A small self-supervised image encoder, trained from scratch.
Data: trained on regions of photos with short descriptions (Visual Genome), 203450 training examples, 2.6 epochs.
Rows from block 7, named by matrix and row number. Each number is 500 + 50 x the weight over its row's rms, rounded and kept within 0 to 999. All counts start at 0. Numbers have three digits each.
# fc2: MLP down (model.blocks.7.mlp.fc2.weight, 192x384), inputs 64-127
fc2.0:349553457448453563442490502477578478476442524410476530461433489461470526470530532423532542480457455412505533568539444521556567564516517546423473478502399556470530478423432544523438482535520557
fc2.1:443523449507555452449557466555432514543451483421520487507489487450566452442578446493426465744447460402505507477486532566502422500547519449429473484543496514464512519504542457486484483486457460
fc2.2:356553469524539473565522460475517472436558561452482513473564472540480434508418470478561545608523553399492478549520427474412503490561412544542440552455576497510511484533499459470483499567507556
fc2.3:553482532552524444535543533542476558489427434471466529548496416506456555455550499486571469656456462343558543570556543492511427567549536489539496373465509489513479534483427511450575485408542489
fc2.4:336528492507548548504483503460529579550562454449521537482452512453535471452481498493484470678523540421525500485471443532447355558500529513526527425511443460487448460458519540447509474529541565
fc2.5:576450464454437500444461499487430415510487460442495523557450476506492483468456433668530471369548542492552559483527470560512395500498574539475555525440376582504544454478508574579471453571531564
fc2.6:610521520472508567566535473439525466575495571450580521568477409486552491470509508409524543650539522466484436444517462474492604540506451459547566563486625514468426464425391448386429568403542523
fc2.7:661469424481536476484462546494543553405457467441526472503530576530498516540531526556464445271519461429578595482444444419418495579471566458482511616577385536482507511559553521529561518455496457
fc2.8:415467495499523529551508414481554557466523503426503507555527448570501428439508425323522482577448442353480424460468547605517583508564538463456521560550513573433469511527500508438449500473451504
fc2.9:495528560536504544463443444501491499460450563611477429490523544454444490436503452611511487304490478584446539553484445487518486454496516584518434556460389431520522539484494442544500556554561472
fc2.10:476507561479455445564453521571439478524536581539466489470542487520419487482545528466461504422447497717518562528575511523454685559552471459545436552431478454563474536505465462494511499446525444
fc2.11:359487447437552503551517469423554558461579466502478542451456550440547430445446487474533451628506432296479540559565469457552485478517539527548437517549529440571571531549509534596529516601488538
fc2.12:487513545470426484436542567505447445471545573384537427482475464549444580428515551568553534666557483418580444540455563504453369471471541454519522358501525493493430492507502509604493447543466475
fc2.13:395497486477452487506441560464543449416443520495524448491449472471532545532443544509481496493493426276431548489538440567497462503448462421514596485492597531532546445516550561472557450483461512
fc2.14:603486418449560510474451487523534541487566517561422484446449512458556560443513548519557516390570533679526446440504482536475436501535475479456491492470516485497543508410447529462564437471573570
fc2.15:540484497498573501485539468465514526540517509587536547557443457563571475577508554603450511296624445584510482532490488494548429480497572450495521638515423551549452550561609531524553457470522461
fc2.16:644568463554473491540560558413440499546565444515451524475565465472483542495448564543534567344614526508556537553474550435442550431431573466507541534573495567531548539437490526594476483600543466
fc2.17:423468483437576553555456504452496481531445528459495433540523493548531571504503532451494530595436565354476540479483514549535617495541424498449457575423460506488507598546528561531566553577429496
fc2.18:473514483547533544548502483441425566509544490502462489539454452459447546534445420314477490601451468437455498433434455486502484535517435462439496416481484457406525522495515524437504518488518498
fc2.19:558524567427564436464554555466456588521576527567551465456559541535572500458494501497534428426524524689565549487426543483547517492499507460503526550487510518537566583445554546543548508503516493
fc2.20:596565478448461483544559444514570503521524545623445435533547505434547516505516600520462477340509484596439474458546559429572627478565454485482559590508521556473469491516474524456534512497449487
fc2.21:542504474504562497479563523485546520600457485583505474505538494482561458425484498501506525387438577573488458515587504559547401556422491454580550423472483504559478410509423520517475563412442455
fc2.22:460593450433530428456559559537494472469507461477502525540444525559484490502561491357447436698448530438555437519519529470495572496502463465457529530511566480505490460516574558525525547562452543
fc2.23:515453450525510528517558527474488463480471438526511481479529504565451466470434462508430441502439549447461443562505538419574375439535538454451440433474554429428554520449511450467442494560496440
fc2.24:575465519475529549554460540541578397490547553607465558564458519437428515557454510439582505533481452551477439444439532538447514450555536512545486556581473481445519555489544497495451486481436429
fc2.25:447463479533451432479548501557483400445560574537458546509538464502577571560456497555481475717511578325485445561465465508432402530555473434437574487497509452514437558438524548436539474478506519
fc2.26:490569528435497445477560418463548422437559565462480465448414551475539534566543461516464437544498463509503522555534549548433523555450513540558508613472605449466560531518455479460554570522457462
fc2.27:445504467563514562514426492432505439439556525385517482477442509541500530576445476416435555517404442416484469498447463443495423562516439509431538418451402477491524445460457515541431417529465458
fc2.28:456530573492531522566427449536459529463522570558510541482510420442488486433462543582430466355460543675547485474526477559458581487540530551456527520561479482489525590515510448581554514567513454
fc2.29:427496448530566490428521495479475538541492462419492447465549495433483537481500505386507527610507563484440480548518460501578604536517549513514556510494629478553569511553499472437438439500536506
fc2.30:456471534553423564481507570439467472560564438466538467512554464461543570442481534447495535410574438595440471539502449486499557473486474547495479407489591475509557507445537524467520449578454495
fc2.31:370509549511447449504466542515534589476524445533440445474480470459485486562492531529476463324542472566450510558469427510471451443541536462436418551517500563536490532531533538507448563510497545
fc2.32:464490470447566472560451499566499544464483434426467506546530465543542454466504524585491454591453460530576448520447519450574405455447552446471491429533586476446565413484467499512533556488524489
fc2.33:594475524545502518555480529554453524505560554453469538435551540523473550570518473513460481687452515370559503526482515447446382436445509487565519399540572497522508457540516482449550479544532568
fc2.34:585573499546505550514512503524469450498528540609497469564551514487559496539434555621516448289480455596533503486543440533553430507471512460536502539516411485495522553464465493474471555451523538
fc2.35:453491537555467529515548567574518472506509529531554589561551533450494528505470519386442501509483446596574558468508587558564530490524431449503479438552490528504559432452506570483472557464559451
fc2.36:491444533566491512552436570437558507606552578371486512439556457589456570434555494359451513529460542387495537485442499530470448479447518519426511465506450539469572420485426431511557551532568549
fc2.37:533474521510536463466430468482564532479436503497522515478550497468464478488550433463492501305449427578487558473500462544436619419478499536495562564464493551432457539461453469496505539499538565
fc2.38:574573566477541544536526441455481468458546467386528544481476502567558551538524447401425499646499568503464441493508561465449494567567471485484549413471522571440538471508451530509535461488434500
fc2.39:297521484515488470442535443457520426535483581593471498531542568451473507534488511515557556592521469473526424584499572445545499428529535438435475336518522497530441468534514581486535461461534453
fc2.40:426509482523532456551443486559560558452432477493438497542507485567543518458525468509417536670510515448546512530441427581539423451461500550548563268479534473526524495533554536507434551430579422
fc2.41:468548475573447471444492503451462445560459458457559514560563561457481536423512496577465457644502491340467486550539472472489488519546453444559560499490599509478496462550413420448489441471496533
fc2.42:524438493435480517568460418459484566591440443580466571446581432508516552412446437492534460368449497567528440454516425495478495426491555473450434485514552500455527431564563506441511542526535498
fc2.43:471493540507423534488510556495439508555513518457479459524457510444474480493522424534590438614556439420476558569429497525463381497437459501479551449440571527490432554486517537517510515421490553
fc2.44:710503499553476552466544477524494585465455492564459518564460504559435479507479556582521562333432535545548527556548524564546555503526476446500575605435411527542522504542413542447447462435465544
fc2.45:415401569549495485481551485485446574524566550451494506431516581536463481552556411468464547575452435290476571503426514476495338489505444534523616408453431532563485487532485483550480572461549439
fc2.46:657481557491498528556522483457467513548415448440516530499427543564468561440476445543580431523521469396430500533433458522508413466471537458557429544428562504455553487452510506481509549441426574
fc2.47:563464443546543572495473492522511570498555561476459487514500491460501487530467488433545568633511495295577568544443537441553351565553568426517483432539508443461473493503481521485577449473456486
fc2.48:530525563579489510559526543493507493529459569473419533452574502534499447472499460476509448664453448389437512466444559460511363529561523528485481415497517552546483507547576539555517447572435444
fc2.49:412428439533485455571450468519535492489557491472433433484583418450513471514557407346472561583448537322433555419445504469509451564457465472551477322454601552569427509441544489566500425484462523
fc2.50:496506484543492568477491527446444491552466492581516433502413464430435504537519583459498539491446538578536562553490542504485628524445479487493467613444582526439545532512497578451575513532498501
fc2.51:591527425453522485432475470453539455450467565591542455561506467524501558462529488590518469345566542606531494545566552522546582568557512568526493543543530553500479564550425450460497536489523551
fc2.52:547476437513436460513539551517467506512534462523480540525560437480501526533514554594565558274518471654549504435459465472437627466437475538572581563446444529493537473508530513468468507451475446
fc2.53:371444477479464497475508409541467539494569470442520538436444411502546542483467484335539566727476435372429529547499534554494572524441470574532454459495584457458443519503422467442509491439534529
fc2.54:414418492421459463575553447438503509488570551345530557570494416487564575521467576477542462465559506374501529455452448537464322533484493567508471317551594478445521527459533536511470537527514545
fc2.55:569480523478469491485513508496495572526553568598452511495531502446522470554468448515444522382484442530517504469541462575512643462468441504544552574560607464524528574465488476461578527432446563
fc2.56:570485551560519542496431453443469533442523556635534547435456467551556478520453466564444461335480500560535439542454550567503396536446548445457551394513463505529548478450500520545425452541453548
fc2.57:546476521530527470479561471490510572477440444577549477455448596485420454544514509527461485551520527635564465438457556421472565527485525544537535534545525540514464382471584518581522451543460576
fc2.58:301485563445480514536489477486504571430480495414475540536532479577486520547489510349440453628499467346561451546548465503487652508526533503551472565486461511502515542512587535529456506518480462
fc2.59:491454533567560532420544462524466449548498523469434471528558427513528446535437505517423437559434457299571543449443531468572422552488528443486417377532563454507500546519417541520479516417443466
fc2.60:494435499465494529556423498435570527505449419523515560539482491560477437451542496424500573451517458520483516563467460510573500509464454504428450488458490553457453530504527571473492503446485451
fc2.61:575597477458517505523492540471440554465493563420524479426443544493564456506556574388537497526529474495467578536562538522538593420577486529544458550535503534444517537528515460533512420481440467
fc2.62:525549587527477437576543431511475429449565481388482545545475454551574535458448407485524513413510466419485492506561518573528500466503492533514532426527375551501535434486536436527523516457550441
fc2.63:512416468455465518552540484445535434576468470436453440488584549458416526516424517452472495366438448522548535528515428472518422533503550458459552396556394538552491494509425446435537546491494415
fc2.64:641539443548526431547515455544521469548492515577522470482430444452527533423527471574498446327529573591549430473516536523485397495439594458461518541498464506535439471426545573525460460522547466
fc2.65:353502575472576563519488544466483497508427436546473509527445525513427446545431586491519484537601496302500455462421443548446559579496519463570443413553545548538448569506541539511521532500488478
fc2.66:640438431497529476437493523438426528470526459567509522571525541488449572521433552543553526541552437463570545573433532513504397557477533515539540698458535421496563515527570458437539509459442547
fc2.67:450521520563473436529566429493442443594468548446521495429488476513510540471462452617506550297483433539457509497464423518563422509486534489501538380562487508502426531477505535490434478480486461
fc2.68:391585522559527444521427434523559516399468435490457470432542569427580531529426539586471455551508448389480440487486487446455445436537470555489440507470478507568470573547593488480543551530427499
fc2.69:378564452514417545475468448500517531436420511554558495504432569473473443494508505591456459664573568448457479581521532539558476578443490443511498409477382542496560523533506536454553459471425494
fc2.70:449491552553533443495463498549515494404539543421445477477559542481462472440529447454440513619520425328492507550545509456473536525530412468566561441436478459437454610468490562523564538487565544
fc2.71:348475488554481560524454538514548456439550447453546558469522496433482553526507436454521473732477487331501427478524540438461340447515534475432560394479406537455493418442455459533535487497484524
fc2.72:466482510453462539564509475484478437580425564567551430497507486528516429574527479452524566342473569532465507447415425431520554531452545511437450468467498487424562633444524478471530498417520572
fc2.73:348580523438478458450449446490461562514496455404580539559547493461488507475535475382546506548491523346483480534445531475567686561455472562551567552458559564508503467472451563447558466530551460
fc2.74:539539468453437524498479506569490572488492537440450515555479511494550527566549509440509443675441485446515475554531455532573609543542570537452540449486634452445469429529498480482440519509486535
fc2.75:650495455541507451479574553533489488492508441559494415545461478448537505485451527533556553342572503688509474565490456492531474434497490546489590508545558444508532532441541467545420469555439470
fc2.76:536474425474487544437449447499503448469464483404420550532452473528499526454488442462468501656520546591484459544446527456437540450503525436502573463459503552438534435527482497497464459502459513
fc2.77:444538463501523522434565528498553464511485532458559466458483514537570553456564445517529508275472556501548492535545552479529477459500574499488497523468489575522488480546549566465441560470580571
fc2.78:682527522508507450448525515576484423505555523500476523538507500510426436498432528410466525466442487455458471480532509500559639476445528530542546715565514439432483542558454552507440559519582507
fc2.79:453585463480442557526532564489539527451482465575418492539526479519531561512550462471563496505421440529528437469468471419440520466555543448518523470570535560524472499524535486427544530542437506
fc2.80:534435444441516497482489560564530500548525535358477507483453430473500482515545494389513441536478498634454441420446500444470342470523471499480462476495589438577490492516536482485489449429464452
fc2.81:686471461569446493498558525437516533480498504466542481468584465432474484551535556624571487353482511544482466533441572439542492451427460482567465546508528459453490542469474523536470473526524480
fc2.82:636580501436546497484503548497573547546562537381555463530549484525430467511450430463476468436526447466530556444557569448520468468470513563501431515541520485481525420459486484552490482508548457
fc2.83:553467415449467452468578476523440464470529560581510463469498528547501557542450539501425557745535502476481521521505503473476410460487569525549439451553551438496446458565453554548474477469559442
fc2.84:389422464477512543475559501521538513493570507439466473480487459414511520478555458408527475409508429523485487550467540456475542458450556458477565546482482532529434479473430520562467484535559510
fc2.85:544445519565527461450557469561538534465499502612435577455536454426463504514515567464545449345575553575538522460538546502491579441479445483536432512490504519516525575464561486476574441517554547
fc2.86:393531454509486496448496529449498517531466555417560455452470500484508481517462452471553479438535449329433411436451528513440506491466403543535574415585419512448491546445441480474520493495468505
fc2.87:544581527436558484487573562524428459489504545587540519487476454534462491456467523607578504428512469623471570443566447537432448436488521440447477619485511533532514580577505579489435534475501428
fc2.88:475496530476523567543423463443442567500551582449465512482481472510565550450483499500547531493566548488479431520572512415458486538554524491573538563444503485473563425516494465525447454559533553
fc2.89:527421467440575447477498479465470481599480437585509496442475491484523467565576443468457488471508561562433508541534503574451537447421484424503478537498521570508562486501555581559490541486543524
fc2.90:587595508465471546525572421456538474466443524398441543466548460485525485479446468366460436573507485432475445425436512519582579446480500529504575432522586434555507501507554477528507557556484503
fc2.91:573560529474470465478501493497443461455499505543540540504553506453479498553455588614491511269502568652433441548489464528501475433540460449584531550571476496497529523495589537564492427551512443
fc2.92:521557456564458442563504545479533557441461510487560550539520447495467445481530562504510433498529465444536500449495567569499383540509414534531567649573570546452522549489572586547455503541498448
fc2.93:459409522474538564502512481483440565502546450435480515513481494564515507449535511490518465766470543288450505557503564476557516554445435501556448500447561518516533477570559531533476432451476494
fc2.94:701451479562493527478561430546515592542463542607444505455544534567512467476472506537529472412535534579526523533458466492474644570438477446448453479514553516552482464509589531559456526528504574
fc2.95:559544521504579450514491575523509582414549484639455521505562569457489453544516540363559556668548559633492526460548464516459491558421537470449552600508479582513505558461533483542500514540517544
fc2.96:654528464518547455574557578475557479592437436512520505481557589547502489424530523511563480436575470600536520546557473536528585479531486451561501567521491549537440440485506469544576517558501510
fc2.97:623549538508568456531485547443538489498455488430431571488443541504492447409534471558466453394547424515566444485504524452484587474534532535563511631504527544560467422466437529419481423423471457
fc2.98:438531559494528492525493473440580577421464513587521472527451483511521452449519501439517497455503502575434551581563491430442601479560434454508440498420502528499425482535559455535456501476500536
fc2.99:428493434459490547481488429494517505511504537566492541430559409466568564522565548480444438453433554522477503548475534536567594491441500561483514487565390566509546623562451437472488541544548442
fc2.100:475468438492550561522477480559564529425513461566481552531485557528481464551465528612450443411549533547551450462513486565490425522530583476487436403541438461499440546554448439518540431552443558
fc2.101:622462472544435458461449550480522460446487455626449553498519444539465483509473588523564430405545477664469540561497522541501524469439540492533469629426514487555507438557522466517474465541567484
fc2.102:469547475575480516439462481430557541461479450600439543466459489441570567573561502628469542375539503558502453442447544565427573534462514461446486577521443459577483570501459454566463520485486489
fc2.103:546494512529485528471523482483449493540571521615433487528524510511495523429468489474440453353506569719499434504516473525461619435527430439576564450543513573475479515542554454489446502435452506
fc2.104:387495493524527527457462443436508443561437563450527555500466463506542519474486502341459516707427561365499495467464534513503580484494499454520536499435600483520470499510453466491537549473453539
fc2.105:351422450570442455579534448519582539532481524643504451547447431575531479551552441544518486480585541643440568441486461504459540470496537492502479473485474544492492548557475422438460473452568495
fc2.106:496470548544470554435540422470539543474518436498495450508441462560525428472492544565464514679474445465510526553580456482516360420448456446482450404541570488492500431464458474486563473428542561
fc2.107:414500490488480574540576459461526454470544524487556481456478549560532558516576508309469500681441434498436453482461545438471556423464574531454569440531541538485581515541428515478521496421569447
fc2.108:440412550448450488467481548550443475565516457457455502482498556505565550523452417385551451436554515497539430466550477492479440481447446519501525324515507565492485528520549547437554428538553449
fc2.109:449497428558449465546565417512525479535499526435584549572439517456457426476483509464544515627502449318537434432500436483436454445554507523550480537478517533496508512423517479436445470461527454
fc2.110:449406562441561422531438479464541441481520457491504448533482483427561570523549502494534507687503566411440501516451488552497489434567510439530489504446612429472437512482501572448541512483445431
fc2.111:671565500429439526487535469517456551578572541635502527509440503505480459553516529542438478347546552650441510461431529550552434537468520438540475532523530468544450423471438457466530504452447443
fc2.112:558508544495473437476469467491492423409427454593462548534473530449467534483507490571459436345508433511486527499447514560547546529512525482532544598495495521571441574560470491489471474463478450
fc2.113:555473469489528490554439484493544525514444474445536455483576455444427494545537492505472489407445483498557475460442480497531537564431486412445564348526402568525543464570482482477505453437562518
fc2.114:628586462576550580481541538439514485492556518451507431540457521532487451471441482352552506546563504550448469471464463506489638467484507574559477569493565572558564540542452426552445451490486447
fc2.115:572462545443572451524479422576472534489537504436461503486524471575428541429433529405460514642463550430543458485442574479576573503538430557501578563466525446456516498470469448491471512473513463
fc2.116:309465459487550478446485431543507459519437545428540513566519541534579553507480488345493511636485467424472449529475552569432575424478535470432523472436505482514483534538467471439439543536531449
fc2.117:457465512538563502538526436479510447565448498411507550456445470490532540493532524435444515553526450604584430432448505424479493527449544528506462487490430456562520602490581431535464563479488513
fc2.118:412530522562473478521549428477453554483506523423540558419543507464572543483525384373548476554447439368530500435468478455447486446490516549553455470443582495454545456506480499506429440489459508
fc2.119:544599523519557492569517515482534539549525582578584440495544482499509432505493490647519438627593455614490469442538530443526574541533548563546548588493602566501492487462565447481434458497564485
fc2.120:295461500480527440415531518547522499395560472481498475442483438436480541516486438369470502580443439324474454482550496546548508512449548444507548478545467520537522478437433441518524480492427460
fc2.121:446551550529546502480549448544442519496454510615430504470541414448492548473505473558411492432601518394519459570563521465516320511535500505481471471511393475510457447525475497431454514460529523
fc2.122:524487486504541481448426480457573487498463492473503544540578554529574504553479417448458497350535482397490532513424425562572466518461525433533476531521458514458527585471474478553516471439496514
fc2.123:492506511419565543480445541557488434405482416515523519568534477462474568538571472603486523565474452361451449561467439554581471520426439487566428692528548466559589491547430520499515521460565494
fc2.124:629479531521558510433469504519563466467531540549451480481487507426551492464515558488468506426516445561478545452473560514517464425496465554474493513560451526530473411421460548413526437501465529
fc2.125:517386518453447551551553489493562485495444462485441471527482555506543479436496478423456507392459480553551517515413515569552340550473465493468571333498465542442505411478439500498510522555442441
fc2.126:484565514466504550428533532547473478571480448436522554520554538477563482565464497486530473498588512362424474442475528502573384436519435446516472504538447467499456421517514484518462470546509538
fc2.127:474612449528506544516460543531518558517518529597439491535559454468474542424551531566500516406578502622474478552428519519575615482553472455495540560553413500472548483563565563570550569473567532
fc2.128:428428564479481546544541449531484457431435520469495425488468522535494455571436444431482547626460559347549435541467469498442452485483467441497540409425612533435515504453453488558559578525478517
fc2.129:441513467550468484553438556556415436439540544462522498496444530567539498540496511515533513588575531334503475548484536533552390559540576461520436475466523554495550510488517544581526554525548434
fc2.130:449526542554455459557533457433511514439461442621532473542555462501534503419515535594442546282577480526431550533467533503524676468498475526545458617452424463536484504454437501544542528484477472
fc2.131:609509555559524500426519471418484519491565427531552537451553454486514467492476468479573453354431477621494540507551511441412625511477531541553462609481481453450525574559462459491506554475552442
fc2.132:525466482484562533455524425460580542440516516570548541459480510451553444547477500485432455670469551372427482425482553555574505460449481427483548408434546536448439419538522548468449454392520466
fc2.133:415431472480569425448527539493541464459506456463463517471533536524492445542437455394473475687524536370539561542509525492524406454514477476566466328515470543498533485458521590556549559517561551
fc2.134:519435438464543507454449520492438447534472450627555424562539554457517535485545538510450466352544468631502522440522455516486543567519581486544540611492521571548515410481477425537558521524512523
fc2.135:534533537524451518485459448545456541533520491433512434440560527491473438509498571472468546727540484358465458482441499548538504475461508551464495322555606511473505519430491463414493487428502555
fc2.136:471517546437506458487517515463532485466423505531459455465448547497494535526560494348467456723442463371535540488440443475519543448465558494477567369457531553526441458556495458526449510431535584
fc2.137:449480503454490463441487563452529523485528541571532452556520484519485572557431503459499489445547430561434550443476464442527483481549550478440512510440522445557472479450442577410452512509435474
fc2.138:487498517441471422466535449482497417505443494666532508449564483573502529558544498414476547514526519543448422461472558482538495538509471423421521502521579457557584452517448536435523538446460539
fc2.139:545523431468450445480522500449479429599525440464572576482574473507432542452484495498458432441470557592499447483483439548528577568508484522433456619452469462542537621449444514430548469534478444
fc2.140:540498561499512498485497479543516490499487538539470466551494434553541515572492480619519489397465433575425512477459492518595427452553506508496443488493417472551536518516431515568559462531512571
fc2.141:553504484434512553557487548457516483606541439401554559538453551443499470497508564509500550356438460429493466513516491420544595486547517453439438630457476432529547442450561528549563428499557557
fc2.142:525466563548479537439483459479509529564457493547448551445538519475522539420434494493458506587529532670524445555573433499474637520492499496526533497480525505545468511461541417449420534423550443
fc2.143:489479531432515504436449500435501444477450457555427572499463485450493558590523476346559494502548477458510432468572503565466533569544483567559553413501360441492543507575410480441576448499544518
fc2.144:463446458417516457550481544418559460565489447561550522547562516523580442426546543538430556309466506584545567563423564529495378552443511451493543461443423489513542512439564563492467521493525469
fc2.145:635479466500563439485462554414462461454539467450556490415413496428561472559529490544536485562499456467445435535455449544424416540491434460500535459491583494465559446572433502478500555533442487
fc2.146:501483447505439538477579554493546437499481509478569553580505535556522474555534470517476453632461539475544464490490427522445299519533470541491539482445529487445525493473448562478554421509562487
fc2.147:483547559440489503449445435526504530500501567555454464484567460554446473452451584517466463340582457718530519562528507559574661462526457468563550536556445572480445527551492452524510545432509505
fc2.148:558587558553451557489468436481549511471506445652569534431443494528477546546481562583569479268443554628479510517457472449437660494505442445568436532556466469550466517554592480484557441531472483
fc2.149:454589526470560507540530507552428482408459507494435441532479509461538443502521477591420500622481538376429433476507489459551457547527526482568483477438468428481497583540559548479445505444530461
fc2.150:379450487472500491563580507548476520408488464437462508564529429515468546463460523372555495781503524415445508507541491417556437473488498543555497415519547461497549439502438487475473498510507567
fc2.151:439445496474475465439558472534504486534555564449510503448436560530461495511452573578499481603447561364502451490543565489447391555443503550564545418478529511566447425502564447505482510443510500
fc2.152:510577464549500529508496507449553426589559438673526426520464482554473554430529529570512568441450434595446581505467424538511565537519502508442535567501397482466515494526536476499544513551506526
fc2.153:558530533459478493560447490497429437588576534528505539446439551495515477433508544681517580301537497655465567441554546542475370443545547501514532471565501506483531432491476559490475491490446437
fc2.154:525593569455443499544442483442528471472457443371425456539495466469523541439479458557550483602501561440460457439568434536545367434418521569473545456569565464433524457455521428495510513471488558
fc2.155:607414459532448512475472453527521536504420537567535464561488554508473484435437581651574561377514459669486455457493538515508448470511421532466527482487512537589454420509562446460472479539500441
fc2.156:369529561533482422515447567558432502396448524406571497512441580486458492466562466408471477648499438343559490531534537504525544496524495544570502499538547478509476563536549431509542538559476439
fc2.157:579592532456537563504548506508498469498514492480461510528474541441548465431556480506500561532435511403537540552465566522452440493479485440548567577536524472422527552480447494436459510494520468
fc2.158:478561539495455484463499524593504516574455503516556500456439499520550507498532468452560526448522483523435545567565576548449648531554495556483480552530484537526562550489523435487539528569440516
fc2.159:447535470510528464452460548458432507522524469438583464538505502480451548530549575399536474614509563379515478489487449509467465550482506520470524444544557474432517511506479521492478480421503539
fc2.160:506462494517449513545424478428552495446532515573442575469457554525552483475531524529558574572445505430442466509538542457478334477561504456495482423431582559458568439533553525532495451439570439
fc2.161:530525486432478452521427449450461459433519488602524453443506527482528507468513525512507561376567491554462523478480453568452598536495473568435521570535479477550458487436539457516508529556545492
fc2.162:326523562574518435472543461488534473521523485493479425535450508541451585438460550490449549651494473398463523488461550539542370454567515470566546531493460500433466513448459562486479553486557459
fc2.163:538473570570460432489468445493429528532493557619544514448489491493451472479420536494472503356522513606566589494450469463539604498522539511455437550502394478572436491571461536494511573487497493
fc2.164:556501522458542531463455500548483571420504475554471432435518568512476421456540449561523420473537540485520479528542447520539419536570537489431457604463545535551532466436527446502437503521503469
fc2.165:424534437567454520521545427566567451541566445527519474472471528558409492497486558498567453350580561583514528524543571506440622556512514558507438541573425566531491564507521430415517453410430541
fc2.166:582446512518528503451476542559480464548511560410544490446464409527497432535470497441438575658442495442493435509450511431479350578467464514563457507458587423525492420540545507559571487435468461
fc2.167:410504428426440476502543482515425456435544453376523466558535459551587455573458526542572430633521463400549481454512481558535471425507532558471484464481433550519543543503531474523498526498504491
fc2.168:408501536514542481524503562469530545473488429560500544445439434507472504531428544417453426661544459423472527533433504495493549442568476503494556437460537456556478393551477495542526472492498440
fc2.169:457490541451440428558560442567550486504475475388475546486507530472543502479433462531524435663529486411550451519477550548436459450499521531536512309530491450433433437574410459531503462408522560
fc2.170:472466536453479437561421461493491542431455560406543581499464490531533528487557507461519487625428532371465433506543539529581547446507501461502439456447607428489495474494490457550556467477490464
fc2.171:596548486567565536512474541502560524490497508536484576444538501528444532480558515418517524398543514624496546558496454532558545478564567440526483488421494438515443472481565554459437480479555429
fc2.172:626605435524460434459564465445550492513496503433558468547531487439510474434562483468575508468510540514465552463489503579547469527544444503513436512420485548481571448515425445459439509466566519
fc2.173:613556533463482451530554463427571446553470497506532453530532475532521537547436594531451555293471536547536501456542475452528639554555485508559537623466493497569489531554559448445456491569547502
fc2.174:414580544505461546546508565460446558479508473422480536510516530551473465457535412422573495536513421566459505556496519436431544440474537534521529446484476513442495558559513517516525536511509546
fc2.175:560419485456497557434528580566546557429473555581489486452514536490473561489560567542486519274459569573580432486485451479468567553461542526572519513492486538430515569521475532512492546463517480
fc2.176:466478513530552503485530450507553485579532457553573524423535574513502440568540516564475442393554491641447492476496470418576542519522429477489530542478508454490576512487454447481473528559528439
fc2.177:555481439421564519496570559443483433484469567443449557452570437481482412544546584556477584501598493379536526449527570471480460533492493465563476543575585497494474434492456535397559470465510459
fc2.178:630575526520573517560415544425571531465538426624524552491447500485562533416505490461512521408483493530571437553508511553495462518554529499523446616525513437479477426544519562475479533552520523
fc2.179:588522488571545526444569546525526535523449540557554568498509465492521548470462607571544438596566532505544521583507454484499555571545549458443519592530614468450515519441511458475446568452428465
fc2.180:433528560515569465504472564462523511582452495500533566582424536563438473500562510630475475334507456546569552452492548565466520533567453507488488443488370508453448524443523538475433563437484532
fc2.181:370560529506554467458476444458478479473467545484467534522543464508550447474469448453521531392424481555477428555454432440570573477430452517477492633529433530450544569465552539437459480463465446
fc2.182:499482447518580498519484553438526497575510498532464476468533495525512529424522488574564457413559544542500415528458550507572445443562434532521445474503433494523586439552515567496551497447535535
fc2.183:570439418442499487513489438600505554598590496592563487483455473479537486526588487392473506495466437509507445503540431448457485557568503498445460480506556526529481432507456447546489556500479419
fc2.184:483553472479464430479577553539511526504536509511488469472483484495513558503468493590446486403532460514437561556536479562436405510523535581493448535534486578504500580557579575597474482493481575
fc2.185:630493488509559432561484438488536518463432495663459517441439451489489561451486537520444548409579576698477528462459568481541575499472473482532516646516473470547475580516445471552539525516471525
fc2.186:372511456483558548432511535467493481509551449455553570575430547523524456445483411545557512580525474358572483441553511411442440567572575508535479520525432544508430470527573527489507508481475528
fc2.187:611549455541553503425472430432528538542554562499501554494550558489493528501493474507483577419448462436431497519498437456541483553496536535439485550465537479443522529449475543518506526481440495
fc2.188:450493486513471579540516469532545580429467465472510460433516469458457536521479396450473423551400515387487479485445539489495487496434453581538460371513567495566506432472492556414461448547495452
fc2.189:429524464471474505544475533457529524535511465396419510527512465489490485488571400485448553369498507609566533543453506495553511447574574450532582491474502461562510484513509437534479417575491469
fc2.190:610452455529445457576479488476554482506449530615471410478432453541530543474448472518523434398591560478554542457475536499426479503535428434525570664467396515577560525522469429510554499507452484
fc2.191:523534543549439504531551523450503421427441501596429568490490573500554566475466475527535490485538436375519544467493537472560502486458596430469473590513490515420467566480461573577442449566460503